Weights of a small self-supervised image encoder.
Model: 2.26M parameters, 32-pixel images, arch efficientnet_v2, norm batchnorm, activation silu, depths [3, 3, 3], widths [32, 56, 96].
Training: soap at rate 0.0019, 7100 steps, batches of 256.
Data: 77898 training examples, 23.3 epochs.
Rows from block 6 of a small self-supervised image encoder, named by matrix and row number. Rows with one number belong to one channel. Each number is 128 + 24 x the weight over its row's rms, rounded and kept within 0 to 255. All counts start at 0. Numbers have three digits each.
Before each channel's rows are labels from the 100 images, of 14848, where the channel reaches its highest value: "responds to" is what is common among them; "colour at peak" is the nearest of a few named colours to the mean colour under the peak. Only what is clearly more common there than usual is listed. The data: photos of plants, animals and fungi (iNaturalist). In brackets: how many of the 100.
# convs0: expand pointwise conv (model.blocks.6.convs.0.weight, 224x56x1x1), inputs 0-55
# convs1: depthwise 5x5 conv, stride 2 (model.blocks.6.convs.1.weight, 224x1x5x5, trained with AdamW), a 5x5 kernel
# convs2: project pointwise conv (model.blocks.6.convs.2.weight, 96x224x1x1, transposed), outputs 0-95

responds to: class: Aves (86); order Accipitriformes (32); family: Accipitridae (30)
colour at peak: white (30)
convs0.165:108145131107135134109101158095102156156153126151097121108133177151117125120109101111158162107125120166116151134103138120144094139107119087113165059121114133147091117097
convs1.165:128135125114114115122118097104125104087079109117084089083122116109100117127
convs2.165:133105160166131172150109109101146175115151151113161132158109163119117101158117158146103114133118078155130097144093109152129141116100117168137147161121130126118116147125143100168143145119110182123130153131092109114132098106151124100066146122145138061143142097134136135094144134108141115106

responds to: order Lepidoptera (44)
colour at peak: brown (79)
convs0.22:124119120156148105158102157154089113114110161118135128142131118184116134101097135149136114156148116115180124112156084093132120150157131111082160122115108176132125091134
convs1.22:117127128122127121125148150126134152179184143133151179178147129136150139139
convs2.22:131102114121133095104166130126115109155110101137149113081157109146121125124096120105127079159133137112162121117139127102141097159105158120119097126132086084149137159118114092156133142123120102122102121086173143147094120120161077159167156100122124110110120164093155111100156081121162149122

responds to: phylum Chordata (96); class Aves (94)
colour at peak: white (30)
convs0.36:156129126123122143100179125134139137126136088142144118104106109126124141163198132099163105133153089125136140103101091143124099094115130137159153184106160119139155137119
convs1.36:134134133124138121120110099120103090092088071119099090093100131129118115129
convs2.36:063128128128168134159136174159084087127097101124108094137146149090088168093121139112145132127136094138149102088154126153140155140132125143118107147152131109122168162105115153091088120139116113134076106120130127097132169119133166114147184113110098115140164129121131132114127109130130129131

responds to: order Lepidoptera (31)
colour at peak: brown (52); black (27)
convs0.169:125118129112146136105151145092163140166130121145134123100153144147161158126108165089167162106158120143142125165131157140140087126151077144105149141135088136154101121084
convs1.169:113092128136113094128145151117117162183131094140172161125105124154143110138
convs2.169:122150103154144135114114144078124116147168095123105172097139140133101085139162107160136129121116126095141137150137150194139118100133144044130122141142121127157132082136145143159131150147127144132163127163152149093129130081142124173128097104145133123113153106118134140170115101139156125144

responds to: phylum Arthropoda (74); class Insecta (66)
colour at peak: brown (70)
convs0.138:106141138129141122156069174134125111132121184089146105084175145153126097128159130132126069149132127132139139127106110117103140157166145124086133125089127134126122121122
convs1.138:126129135135123119142165162131128151187180150127145173166141126128142141126
convs2.138:121131091147106127094150121139080175118098099131137113145147158110160141105154109096151110149142118095139155159121158104142152150145175129160124147130095144167156142130087140083123150133105132086091078124124164143125103118140157108135103141076144148095126132148121122088140119120151133164

responds to: class Aves (90); order Passeriformes (56)
colour at peak: white (35); cyan (30)
convs0.142:105105126123090138101135108132107126134139149122104117136165147108146148108083145185078122165115139124135150143168096126159116078128164107137135112115087136109122098159
convs1.142:113129135128123134128131134123128120183197145136134179180137118131142121123
convs2.142:099088103156129132113134120151122082075083147164116116092138131085119162118122114137106112116092115114159120093141116107189133092126130149116130129124195104101167110089187096113150143165156138155133143152112115106113123109106125122100138139131099147145125141132125134146118158118099120119

responds to: class: Aves (99); order Accipitriformes (53); family: Accipitridae (42)
colour at peak: white (33); pink (26)
convs0.151:120154089065127126102119151118199165137126138135129101111108101112115160147149146140152081113125164162113098116115093100105104151129155105136139123102132123123149126133
convs1.151:142145174193153124140174179155127134118133150127129114117136127126116115134
convs2.151:119125170121120128146095128143134094121094149183121113149084156145133156155096115164152148156123107105130171110137107138108178149118144115102176133133155123110148142158100121124169151131126082102141130075091132101123121108120117125167130146109117152133100126093146114151064128157139129149

responds to: phylum Chordata (92); class Aves (89)
colour at peak: white (26)
convs0.208:140144133146145104115151144106172141138142177107108113143124153146119110052139134100104137124102159098155138162110114130130170102109127067132146118142120132138124169111
convs1.208:133121128125126127115103093123114084071098110112089084094113127112114112125
convs2.208:087140090156175145125120137139161121132109127136133124164133144084105109164086133150105081135140130149144113102145094135130145103134143113104141109137109127113131155146149135128157152141104122148127092147121140169110166127161141186082169127149116116133095155073150139087111145154146112083

responds to: class: Aves (90); order Anseriformes (29); family: Anatidae (29)
colour at peak: grey (77)
convs0.193:131130146132104097112053134076126132132117151137096108113137141131119161128117136157160088126167162081112130158155098105134122092125162119158131127145101100148117126142
convs1.193:128131139137122132134161160135142149165178165137130167177141116118160147113
convs2.193:078138120139122133137119156136123110128101177097130145147145111126105146177140101079075153123110109129109151163151105166141129139108135101128123107153107116094128189142115144114090105160090141085157112147111177135102152120105120141129120164116099117110150143102147132077103149121131135105

responds to: class: Aves (86); order Anseriformes (29); family: Anatidae (29)
colour at peak: grey (76)
convs0.200:169171127085151159151114116117158138142165176131144137129140118117180115137124141156123097105106156123157114115117157094139100115072110127128150146153155152107135114156
convs1.200:116118113118131150143127109096148161154092071145156144106085121142149123104
convs2.200:132104100138139142179121104098117177144203134157143178128110141115107174149131121106145120132114148131142138123142109132123125157144114123105129116110128110123154124149156163118172104127101133117154103092100123101123123081133110120162077143127111143190098109139106118132065106139117121123

responds to: class: Aves (93); order Accipitriformes (37); family: Accipitridae (34)
colour at peak: cyan (40)
convs0.182:137143124143153124087107119140150131150116106160115134111111153091109086187137089139146105111140141077129134147110143117142113188117122162121188142107120108118123134102
convs1.182:131116112109121118109106091102116095099096096109092099096097120113106098112
convs2.182:128148153133103145163158112092147100110147124139156118093113172114107111137126186125150140094141134129147125084135131137158130168091188133085165088129145097148127154094155119144089094154124144120142135129120140125116127096153134127126157102082137095128144116173134137126092096107118100153

responds to: class Aves (89); order Accipitriformes (26)
colour at peak: white (32)
convs0.146:123091150119139124113169157155141135096147165132128156079150168142173122098106142129161148086114083150113129147142130142146139132131120181156134162112118134161114101134
convs1.146:129130112112133134109073092122130103093101105121107100096102125121095086121
convs2.146:118134125133108122102107105143117086134104149156096133140116128117113114134095155120064142131163105125180117132150127137109141140122145142174144119139127123108160160092090076138146088158122134090137107149105129149163147118063121116140158097146178154157107156144101148117126150127152119086

responds to: phylum Arthropoda (67); class Insecta (66)
colour at peak: black (59)
convs0.35:091133157119137165134120124106092124165103087114125114145116124170124140123119149154140114140135136133136137076136120093166094065112151095115119161086111150140117095142
convs1.35:127129122127130131139148150137123149188180145133144177181145134138143139139
convs2.35:167149116155117155119151126112123114101146132121118140105142141124089095139168195154137143167134158105100133128132168154117130093070143119103147120132138138175121128123156111085113130140125082186139145115109136116108155123084151165123124146113106107138106156163118163098116166120110104138

responds to: phylum Arthropoda (69); class Insecta (68)
colour at peak: black (81)
convs0.215:141119143118142133131182079131099119143154107108134144131138101160166144138116147137128138143144142148145130083175138084152107085137136079175119134104133139151090107146
convs1.215:129122126127130123129163158127125148183187142125149175171149134132129132138
convs2.215:136140135131125172129159137134119105098137132157092153139090128138150114121195178113129132163174149123093132114098144167107135146100111149171138112117159135160143115145155131131126139132103141132117145100041138103147137129137164127094153132135155117098133160127112131111128188121130099124

responds to: order Lepidoptera (34)
colour at peak: white (34)
convs0.144:087125130098138119129110118135155170118087188116133083122154125082159131089149147106143114122164086141095113104125135113136112132126080102144120133116131129113106172124
convs1.144:136115122122140120102118136146107078102156167100099117154170106096144153139
convs2.144:131141143157084148150142122133143153152130079121105110157125155131118140159125138100124185155111095194154108100153090139139140135156124123147164117138113068157159118138105138112108152118117174129152172122145119101167125150166106118128162159142107120123118157111106099153110144098127136111