config.yaml
arch: "efficientnet_v2"
horizontal_flip: true
method: "vicreg"
norm: "batchnorm"
kernel_size: 5
stem: "single"
projector_out: 512
projector_hidden_layers: 1
init: "orthogonal"
lr: 0.0019
adamw_lr_other_params: 0.0028
steps: 7100
batch_size: 256
weight_decay: 0.1
Rows from block 3 of a small self-supervised image encoder, named by matrix and row number. Rows with one number belong to one channel. Each number is 128 + 32 x the weight over its row's rms, rounded and kept within 0 to 255. All counts start at 0.
After each channel's rows are labels from the 100 images, of 14848, where the channel reaches its highest value: "colour at peak" is the nearest of a few named colours to the mean colour under the peak. Only what is clearly more common there than usual is listed. The data: photos of plants, animals and fungi (iNaturalist).
# convs0: expand 5x5 conv, stride 2 (model.blocks.3.convs.0.weight, 128x32x5x5, each kernel summed), inputs 0-31
# convs1: project pointwise conv (model.blocks.3.convs.1.weight, 56x128x1x1, transposed), outputs 0-55

convs0.29 [ 75 165 110  85 121 121 138  91 102 144 141 118  78  83  85  95 176  95  93 143  57 126  93 117 104  89 126  85 142 135 118 102]
convs1.29 [100 159  87 130 140 143 122 143 162 115  58 157  70 105 158 147  81 188 113 176 154 111 156  86  85 122 199 134 146 105 146 111 103 129 149 111 112 133 142 115 155  46 140  99 102  45 105 131 122 123 163 141 129 125 113 152]
colour at peak: brown

convs0.11 [ 72 118 122 145 158 173  70 162 154 129 142 120  93 166  80 107 136  96 182 130 100 128 208 120 115 102 128 138 152 112 103  86]
convs1.11 [166 115 123  98 108  81 125  50 150  89  88 117 119 107 137 194 105 124 149 144 188 122 121 111 150 126 131 101 152 111  97  94 123  65  94  92 194 143 149 120 100 152 104 113 183 150 147 150 143 172  80 132 187 168 142 118]
colour at peak: grey

convs0.20 [175 128 128 164 113 138  85  79 129 171 151  62  95 149 130 120 104  78 146 132  93 146 171  96 116 101 104 129 155 127  83 193]
convs1.20 [117 137 112  78 124 158 101 152 123 107 147  61  74 138 144 156 140 125 154  88  81  54 122 108 111 126  78 139 136 156  60  91 172 131 141 161 122 144 109 154 154  86 141 128 164 158  73 199 104 103  77 146 114 112 131 152]
colour at peak: grey

convs0.58 [ 83 129 134 132 131  86 133  76 108 159 179 236  86 110 152  80 126 124 114 119 127 100 135  76 122 138 134 119 125 118 116  93]
convs1.58 [139  90 128 155 154 115 162 192  99 136 141 119 150  63 166 136  76 153 154  79 122 140 136 127  40 105 135 166  71 147 100  90  82 152 123  86 136 110  85 114  79 110  92 130 110 123 170 101 139 191 149 138 133 136  98 119]
colour at peak: white

convs0.113 [ 65 135 152 127 130 160 171 136  82 102 116 177 146 140 179 101 144 114 148 144 101 108 192 172 143  80 120 121 144 195 107 122]
convs1.113 [122 153 121 167 152 146 114  95  95 121 110 161 109  90 138 102  97 225 179 159 184 120 118 122 116 124 141  99 168 124 124 112 169 160 157 105 122 121 152  97  85 133  55 125 121 104 164 112 110  88 165  92 192 130  90  78]
colour at peak: grey

convs0.120 [ 59  75 113 147 106 176  88 104 133 148 176 107 151 150 124 146 173  91 189 125 137 148 152  89 121 101 116 122 100 129  68 132]
convs1.120 [171  99 144 146 102 111  86  33 116  77 127 133 134 123 174 196 108 111 103 125 170 123 161 133 157 113 125 147 147 117  85 125 117  82 102 130 203 113 153 119 106 130  91 139 171 166 130 151 141 176  70 122 169 154 165 114]
colour at peak: grey

convs0.27 [141 111 140 155  80 107 140 138 105 155 148 110  82 166 142  89 105  32  92 105 113 134 133 145 123 137 116 122 220 125 144 137]
convs1.27 [ 62 130 135 108  84 159 125 157 142 146 175 136 116 111 116 150  99  94 126 128 145  98 181 169 130 196 173  75 123 177 173  99 110  83 117  83 187 100 115 193  97 140  80 134 120 107 158 131 135 120 110 145 128 136 186 120]
colour at peak: white; pink

convs0.112 [103 166 149 159 126 171  84  55 173 131 111 133 107 109 178  67 119  88 120 135 106 102 142  75 122 160 101  94 147 158 101 124]
convs1.112 [157 157 110 173 163 101  89 153 132 179 163 102 103 161 171 123  99  92 187 133 151 111  68 137 102 142 144  90 113 170 131 133 129 162 144 115 129 165 119 131 160 178  94 142 120  67 118 126 156 202  85 109 147  92 183  89]
colour at peak: white; pink

convs0.106 [110 110 128 116 153 105  57 129 154  96  86 191 138  35 122 119 118 138 174 129 162 105 131  84 142 117 145 114  99 121 127  83]
convs1.106 [183  86  80 110  81 140  77 152 109 176 142 147 133 185 149 170  56 163 165 147 123 139 101 186 126 118 135 123 105 135 142  84 117  90 127 114 157 144  73 111 133 118 122  95 119 163  79  80 102 119 129  72 114 160 112 167]
colour at peak: white

convs0.65 [ 96 132 142  83 155 139  99 117 200  84 134 144 146  93 103 106 148 205 123 135 138  74 109 113 131 132 132 120  45 131 105 116]
convs1.65 [220 137 115 145  36 125 109 144 123 172 114 129 118 183 115 108 103 143 106 120 132 103  80 139  94 111 107 109 116 126 211 113 140 127 103 191 191 143 126 146 179 140 122 106 111 149 157 148  95 133 135 111 116 176  97 130]
colour at peak: white

convs0.51 [124 109 134 153 121  97 146 136  80  92 136 107  96 138 154 125 113 164 167 120 145 108 137  43 164  62 105 127  47 118 119 106]
convs1.51 [120 163 184 115 142 181 132 134 157 129 133  77 117  80  71  92  96 134 108 113 122  67 131 114 170 151 107 157 112 140  44 104 158 132 106 171 126 149 145 132  89 133 119 139 155 146 136 126 151 125  84 121  97 181  41  95]
colour at peak: black

convs0.38 [147 103 145  78 128 147 120  73  69  98 146 104 135 146 120  96  76 104  79 138 113 103 137  72 163 164 121 136  67 119 104  84]
convs1.38 [ 85  91  43 143 153 167 137 123 131 103 102 147 144  77 162 114 104 154 137 142 126  64 103 140 114  63  67 153 123 174 139 162 141 128  37 125 147 137 142 154 142 133 107 116 128 138 177  80 138 144 115 119 101 134  72 122]
colour at peak: white

convs0.122 [138 113 150 112 128 171 158  94 163 145  95 181 161 205 138 140 145 154 120 156  91 139 213 141 166 122 151 132 149 149 164 113]
convs1.122 [129 182 157  94 127 108  99 128 123  48 165 127 104 131 159 153 178 166 100 119 136 109 217  97 135 140 115 143 132  78 130 107 157 146 154  62 113 126 166 116 133 131 118  96  68 155 153 171 188 135 118 157  75 143 129 136]
colour at peak: black

convs0.16 [117  80 106 127 111 123 108  98 132 103 164 141 125  85  53 104  75  87  96  78 106 147 135 132 134 132 103 158  66 116  97  78]
convs1.16 [115 120 143 123 136 105  96  54 139 183 180 177 135 132 102 170 134 184 131 109 196 122 121 114  73 132 124 141 141  76 166 100 141 159  80 109 147 113 130 178 130 156  76 174 108  67  87 139 156 108 124  90 121 118  95 135]
colour at peak: grey

convs0.111 [103 165 129 117  84  85 112 132 111 101 131 112 136 150 152 112  73  41 114 128  85  99 192 116 160 172 130 139 177 123 101 117]
convs1.111 [151 113 117 132 146 137 135 160 116  80 151 120  96 131 170 141 118 163 116 161 115 134  73  98 108 184 100 130 179 112 111 126  85 133  50 142  50 154 147 112 129  54 131 152 110 149 118  88 171 112 132 118 105  57 130  75]
colour at peak: brown

convs0.62 [160 131 129 162  86  99  83 141 194 116 134 101  71 130 143 137 122  72 162 137 141 111 113 131 156 124 111 103 223 134  97 111]
convs1.62 [100 117  98 104 120 170 177 130 134  97 169 124  70 129 191 138 139  99 114  82 115  74 136 132 123 150 176 151 101 118 169 153 107  98 177  81 145 117 128 181 170 193 165 108 164 114 117  88  64 124 128 179 126 116 133 101]
colour at peak: white

convs0.4 [151 126 140  78 131  91  91  62 138  95 139 138 139 153  71  79 172 125 114 143  71  85 155  83 124 169 124 108 141 110 133  85]
convs1.4 [116  76 116 168 133  80  77 113  71 105 144 151  78 124 100 142 115 130 168  95 116 117 113  98 116 162  96 106  84 126 116 165  49  70 113 123  85  98 162  75 101 124 125 121 140 125 154  87 127 118  92 128  98  95  60 162]
colour at peak: brown; black

convs0.10 [119 156 129 145 108  70  97 123 116 136 195 100 102 171 160 131  94  96 140 129  70 174 166  87 144 178 142 169 135 155  96 151]
convs1.10 [120 133  91  94 111 163 132 108 127  84 109 174 148 156 102 142 130 118 152 143 108 100 149 145 126 120 167 132 122 108 128 129 154 167 122 118 160 123 119 206 144 149 157  97 113 167 140 239  97  64  96 194 126 103 189 153]
colour at peak: grey

convs0.105 [ 82 109 105  92 144  94 186 147  28 144 125 177 106 111 103 129 127 137 121 117 123 104 152 137 103  81 131 103  69 147 136 113]
convs1.105 [147 158 146 133 181 155 105 143  84 120 160 103 151 149  80 145  68 171 126 116 126 149 134 156 128  65  99 156 167 144 131 127 104 127 150 131  78 111 188  70  91 190  80 120 105 151 192 116 137 132 143 141 108 148  59 136]
colour at peak: black

convs0.36 [150 117 131 151 177 120  59  83 187 200 110 139 119  57 147 143 134  64 120 131 139 135 157 112 119 108 127 119 129 119 160 105]
convs1.36 [154 168  84  58 111 189 105 149 133 112 134 179 186 140 146 156 101 156 139  65 119 119 136 145 138 134 179 165 155 130 166 107 114  95 151 154 142 107  95 155 145 178 140 134 207 136 109 110 100  76 123 118 119 164 172  94]
colour at peak: white

convs0.74 [101 128 127 102 105 145  98 100  42 111 155 150 148 111 152 115 106 110 137 126 153 152 106 122 123 151 120 129   6 114 137 124]
convs1.74 [ 77  79 152 119  70 115  66 116 132 124 125 127 122 203 118 126 102 135 164 130  98  86 114 157  99  86  92 129 149 111 115  40 153 127  86 131 155 161  62 131 132 118 155  86 129 148 117 132  87 173  89 120  88 140 164 146]
colour at peak: white

convs0.86 [156 121 138 122 100 143  70 128 187 172  55  97 142  85 141 128 130 108 140 122 132  97 131 206 144  99  86  98 167 112 111 129]
convs1.86 [205 155 107  92 104 159 155 149 105  89 171 203 135 148 131 192 188 118 125  79 157 116 141 160 116  83 117 118  81 163 157 116 145 102 135 149  94  98 121 132 154 186 121 113 150 164  92 106 108 174 154 102  96 150 143 126]
colour at peak: pink

convs0.109 [ 79 123 125 145 113 111 169  97  75  93 125 169 105  65 167  89  85 111 122 105 112 117  50 142 122  88 110  89 136 112 112 136]
convs1.109 [116 102 127 144  92 179  96 180 124 131 134 129 144  80 114 155  43 100  80 136 138 155 159 121  62  91 131 125 142 119  72  73  97 128 137 135 129  75 129 133 168  93 105  93 119 112 105 154 174 105 131 131 145  46  97 120]
colour at peak: brown; black

convs0.118 [125 158 129 125 170 214 176 102  79  96 149 165 106 102  88  95  93 135 132 108 109 142 170  69 156 146 125 102 160 114 122 116]
convs1.118 [117 104 142 152 112 141  56 168 170 147 112 139 132 189  85 115  69 196 108 123 144 151 140 148 110 125 182 102 134  91 165 141 120 106 101 141 141 124 143 118 134 126 129  62 117 181 114 132  73 188 115  52 148 112 157 141]
colour at peak: black

convs0.22 [150 116 125 124  93 116  49 189 166 147 191 137 146 133 101 122 143  71 169 118 132 144 125 109 130 175 138 141 103 129  59 132]
convs1.22 [159 174 123  88 111 122 154  93  89 116 116 154 120 123 106 148 184  60  98 184 127  87  90 127  77 160 105 129  84 117 133 144 129 170 130 139 116  61 157  91  93 122 109 170 149 133  79  99 130 108 171  83 179  78 140 111]
colour at peak: pink

convs0.75 [101 154 138 113  94 121 197 141 114  43 175 129 121 194 111  85 125 140  84 125  97  89 160 124 125 149 136 129 117 165  99 138]
convs1.75 [123 143 142 141  96 121 101 175 125  96  95 169  92 146 162 162 174  55  70 105 138 125 152 100  58  54 148 106  97 153 115 151 123 123  96 126 192 181 150 159 115 170 138 127  89 138 138 129 103  90 158 114 146 111 121 166]
colour at peak: white

convs0.66 [175 130 142 133 110 152  64  84 167 170 122 116 127 109 108  88 130  92 155 164 116  98 201  46 132 118 120 114 135 108 117 144]
convs1.66 [ 98 130 129  93 132 146 155 137 124 159 140 145 150 133 185 145  87 157 130  86 103 114 125  75 181 132 134 120 104 140 136 100  74 149 129 125 125 134 113 113 100 124 106 184 255 100  91 122  97 156 199 158 144 102 113 112]
colour at peak: pink; white

convs0.82 [155 125  94 120 127  99 113  96  78 155 150 100 115 132  43  68  91 132 141 100  92 125 166 144 141  98 121 113 187 128  75 145]
convs1.82 [104 138 191 141 116 127 119  94 159 183 173 128 103 124 139 131  79 180 146  90 162  81 137 139  82 108 146 181 101  88 135 115 147 109 148 166 140 120 171 161 129 143 147 197 129  72  85 154 144 110 180 135 138 164 108 190]
colour at peak: brown

convs0.117 [107 107 171  89 144 231 111  89 121 120 135  93 179 156 122  57 135 163 115 148 134 164 102 129 142 100 122 134 112 109 113 143]
convs1.117 [116 103 156  87 118 151 153 135 146 124 166  59  31 169 163  96 139  95 170 151 114 102  74  74 116 109 142 143 110 148  75  96 143 157 151 132 138 158 118  92 130 123 132 123  91 108 123 121  75 150  89 178  89 162 165 129]
colour at peak: white; pink