Weights of a small self-supervised image encoder: activation silu.
Rows from block 5 of a small self-supervised image encoder, named by matrix and row number. Rows with one number belong to one channel. Each number is 128 + 24 x the weight over its row's rms, rounded and kept within 0 to 255. All counts start at 0. Numbers have three digits each. After the name is the row's rms in percent of the matrix's.
After each channel's rows are labels from the 100 images, of 14848, where the channel reaches its highest value: "patch colour" is the nearest of a few named colours to the mean colour under the peak. Only what is clearly more common there than usual is listed. The data: photos of plants, animals and fungi (iNaturalist).
# convs0: expand 5x5 conv (model.blocks.5.convs.0.weight, 224x56x5x5, each kernel summed), inputs 0-55
# convs1: project pointwise conv (model.blocks.5.convs.1.weight, 56x224x1x1, transposed), outputs 0-55

convs0.83 088:132093106137134148151128151191102097108140115087107115133178093134123140142189127105141123137127091140073120120138126141103113124133105112107097160152123093116122104139
convs1.83 099:157111140142148141126143115086088120134098109131157125141117166147124127118114151107095112091110138117131112121127174107170153112107130163152192135069149136139130143090
patch colour: black

convs0.168 101:159106077129143147143152108107107099127143135139113118120141128127112205114157142140150104113158126142103113107163121092125095123078172140128153145140152170146147120125
convs1.168 100:115166160102156126128162163131100135120148126111111129118069100140140093131137118103120150110110105119103144139166132136107142143172097163128135123105098111126100101061
patch colour: brown; black

convs0.204 097:097111136138167141164100139124087135126095119147179104128111149123147156133145114174135162090112112151115097124113118157098145122136118103152171132136108180132116111085
convs1.204 105:123120084154084159096127131145140108148139134094108136118115118122143122178135168155109095161123133117087116150124112164108140097118132088139128060105122132097103121149
patch colour: white

convs0.131 068:123139128112121156131161178113165099154110135140120092109118142130156158170111107128153108096142082136149091164094098125119173097117142112133115139144091146156099113122
convs1.131 109:184112164106155144082157133104129069101112141148129120114087089124130112128128131129134134088124170098161155123123122124114143101126108140111103145102132124130156088088
patch colour: brown; black

convs0.195 115:097152142157125153097154149129181139137110136140063137129138163139132133141076121150130120139152099109180150138113081150118119100131115115144123145110106159134111097097
convs1.195 096:144103154140150178100105119087144104119098130140123154131133086135173142135083144128126128099107127095126152131110115150153162125095079137127146178109112164121111099135
patch colour: brown

convs0.147 101:132104141128142132120093150141107183143149123138105104145170157161146136145088162133150119171157136154123154184089127137131083146121129123137129116169145100139096140107
convs1.147 113:148140124135143133107118125154094116134128151128160112111119134106102104114147127129111123131139125097110095117187081132169154122174100173177127187132164118113142133151
patch colour: brown; black

convs0.146 089:103161091156102161096156147128126172098124132135097159149104126124132107106100154132145127167117126101160176132128084126153135136119081093160127144109119138116159119096
convs1.146 097:130169154147105112133137099148123145100141122132180111099137147109163132141104112140111102090142122169150128147148143146044110128124175136129094116120159115127106128146
patch colour: white

convs0.215 145:161139138138101096129129126130110104117182100135114145112094140127131126087111131124128147105075187162140165141140158123151131140133123120123122159135133100084192108143
convs1.215 097:066145131140137139120131124121156120151094112160123082123132136155145124181119126117119150160140109097087083130096122175105150124131141099163145111128124121150089165144
patch colour: white

convs0.126 059:154152106117124094179114112112112086147106116139098161136101142152124094088104158133104103092127160084151147149131118085120146137146117133109132162152127178141143126118
convs1.126 102:153121170121139172095106192154130154132175118146132098132105132098115135134167108111171152150112126150131110126119125161130097157092141170141127109153142114114122132093
patch colour: pink

convs0.212 092:119127124134152117140110145131134146131096110163106123117133162146101121084134138123181091112178099123145097136126132163109081123152153136113179097151158153139130096091
convs1.212 096:132131144106159162131093142099155088158135138161164121117117155117126144139157157104081160124094130164121133111111142119122167103134059182131148135132115121121122141121
patch colour: brown; black

convs0.106 108:092107128140205123163111119115132151144062143112153104110156159132153162114149125156139131112153101129123116095114108137110119115130126102142127151106083152146103107114
convs1.106 101:107112120164092119109130134135153119161105112085127158092128150114116097176143128127125140153126157082106091143131114152113149115126141072139118097171108098110094154108
patch colour: pink

convs0.0 084:116168128126176125151125119105181142185092135100085123140147137142158093155136107142123082167138126113179120142089104147136115116146144116121152132144115115124118101124
convs1.0 094:166137170104088176130098113137115096102100111149121135151068098133110149153150097112108119114132102127155168117145132120099111127127123100090095108147089117134133127151
patch colour: brown; black

convs0.130 119:165133149138122128138132160154088120160154112091098107125121159176137151128103146112129133121167141154121138178110103120155112175110121134131117173128174114112142080130
convs1.130 100:127110146140116144138113116129156112129156157113121132121159100151139066124095159103106114127095099148125103122119149176138147122147133139146155128100145117142216157116
patch colour: brown

convs0.6 107:116115162129182122131118113138137089143137081103116145138184131141123154112158108112105125082136151148104072129139177153108093113108104135147144158147119103125132131143
convs1.6 104:143117141163120097128127161155106131124084172065142119117102156122130117127113110166139136151147072129109143141170106110144127141169178126143095104133127097134133121146
patch colour: pink

convs0.63 137:138139117156115104180116092110084118108166103098097159114130153151133136138125120158104115106152188163120142149120120097155134165139120132110104139140154141103165095114
convs1.63 095:151129136123123147140130124160157121126136135132118097131138106177151109143133127125146132141086094110104093122118145195081119060096154112137161137134120127148175147115
patch colour: brown; black

convs0.120 100:102125125170165130157134123130107141113109114121151096116094122125145140156169136138137159125142141140141110112083097147089141123153116090165177141149099176146082138147
convs1.120 110:129112125151101118111138116149155076160148118123126109152117113124110114171116156179115149126115149116064145105112138139092149147138134094161113105131122090170086144124
patch colour: white

convs0.137 110:102108081155140104167111086169133122134100136112114132108171115111138126109166148150128127138160171122136144101141110162110117151122159138129167111162165081127109113148
convs1.137 091:129149091122128111136119098141150120141114157123127096090136154136099122133102130175111146132084137099116134153151162125121151163123163150100099091155140093086148152075
patch colour: pink

convs0.53 102:128103091132152134157152111136085109135137105117151122096155114156157175128150145123122140145152109120067113122194158115137107125092137156109123119123157155151160132107
convs1.53 100:132159153083124132110133150147096163142137128135126129127108058098135086170136070121142144135149091135122118110137137153126130124128137150107100114120145116114058110139
patch colour: black

convs0.81 094:153106125158117135147141154118095124114098141116129135110118161123108136142124125153143104098179094100121115183139102096133159128115126137139165132128127187109130077074
convs1.81 088:164170128155114152145104124132088140166150148128143129157084123130136109167119079098094146072128128154100111118110119139123173144127100139165111143157158149121126124121
patch colour: brown

convs0.189 102:133103158125170127108073148134113143109115105089142150135163183168133089140118100150149094112178125130148131143111152101125131148122108137101138123104133173151114101121
convs1.189 092:159184182115135141148114131105114120130143139172116127129131148106140116148070113093098132122079133168111143112109164094109158116088100148134116115152143131118132156127
patch colour: brown; black

convs0.109 106:130111092125123122132195114116067119098163106075102124126149070102143135133124113116147176135119131122120134109143148114134115123075144119114095132119159139143140139148
convs1.109 107:127107120118117177165157136125150061124137137156169137162131121131109185144118138138082152113106118156099150124145131074096147128129107155125130140142112116144127165123
patch colour: white

convs0.57 061:093114105121169145115097145179141139138097118094131131104117180126137137111129117150114186114115162096114121168142114156097113161110157145106119144122159140104133139087
convs1.57 088:126153097121113118135142115087142130106126141134150141162163162133117130079141124130148067128158109107135132097129117100139110136170147074115149113143134081151132092170
patch colour: brown; black

convs0.214 084:071114120128149119118135140142118137147080162111144137147127170132127129109101153188115149101152156070145135143148113132129097167147152159112158081121148134140134124126
convs1.214 098:106151111107149112128133088181175148112088124148124095138151140074149127113120109102117144108090146146136081155136140105112126108117113114107090129108106114077114146119
patch colour: white

convs0.210 130:129141158146126139115147090107162159121112141128172165122091140141115115106126114158122098111179128128166153114109092106133143127158110135120140141114167110086128081077
convs1.210 080:150120127161102145144080105094130099098134124133101135116108114130086159147126130087100107098093168125091139149119154084101168143114134175146111149149142125108123150133
patch colour: brown

convs0.134 097:100164129156125120107149077079130156133105131139119097116109145138098097144127133178134122168135144096146149123093112159131145126141106096128174138169150119129082122106
convs1.134 097:130140131184096098124119109102141133165117136092178134122137139090140092101131142134127145148129109126099160157183150167100118109159097134120123146175123139144138161136
patch colour: white

convs0.26 087:078098091100185128119133153144147137171098127136135117108140129144176154155155134142169130128111149115128095113112152152119117119109133138102146160126101117109084084113
convs1.26 094:122097119145125119117150122163121080075130158102139180133130131124116087128101120132104087167149135110116119116144088139117152106152130159149156104120179101162151136137
patch colour: brown

convs0.50 099:102134108136158117134135157177117108132120095137090124144152171145135123091152135105124123099133120128119103140151111173118057156097118159113142159145145095107156096121
convs1.50 089:132125156121098125107110155156176111134098163103125129109165126064123142091118137143131175116119112141093174159121129139135144129099112125160120130122129099105104177153
patch colour: pink

convs0.206 142:090120106104170146129148113138130125101101148147154101129120118081131133138112138158163143138079114135146105105133134163107156134130127132151145115112104161152070187162
convs1.206 104:156142112143070115100140148116154113158128076111090129118134131165116097128122125093109133167128136091091123159137132116138120108128118105106112124135156057100154123107
patch colour: white

convs0.18 116:100155152134118141087158165137175153154115150139087138105144160145131126132106116138106087095130099100169114160126069106129118132131159149122129150094141141141103125099
convs1.18 107:115102139093117166071100141190136090120106126104137147116122123130127143122073127102126136126102116124128099117138144089164182144094159135117098137103104113113126133124
patch colour: brown

convs0.151 093:092157139128143115109132144157145131116125095102122119140138114173141085160106093124131152130135098159159172122108087195131105152131106087143119135141084127132132129155
convs1.151 106:108137124184138158143154125104107124120095095114102161160140147124102145123142146106158113132109169098119146095109145130138129168091125129187152153110150124130175156115
patch colour: brown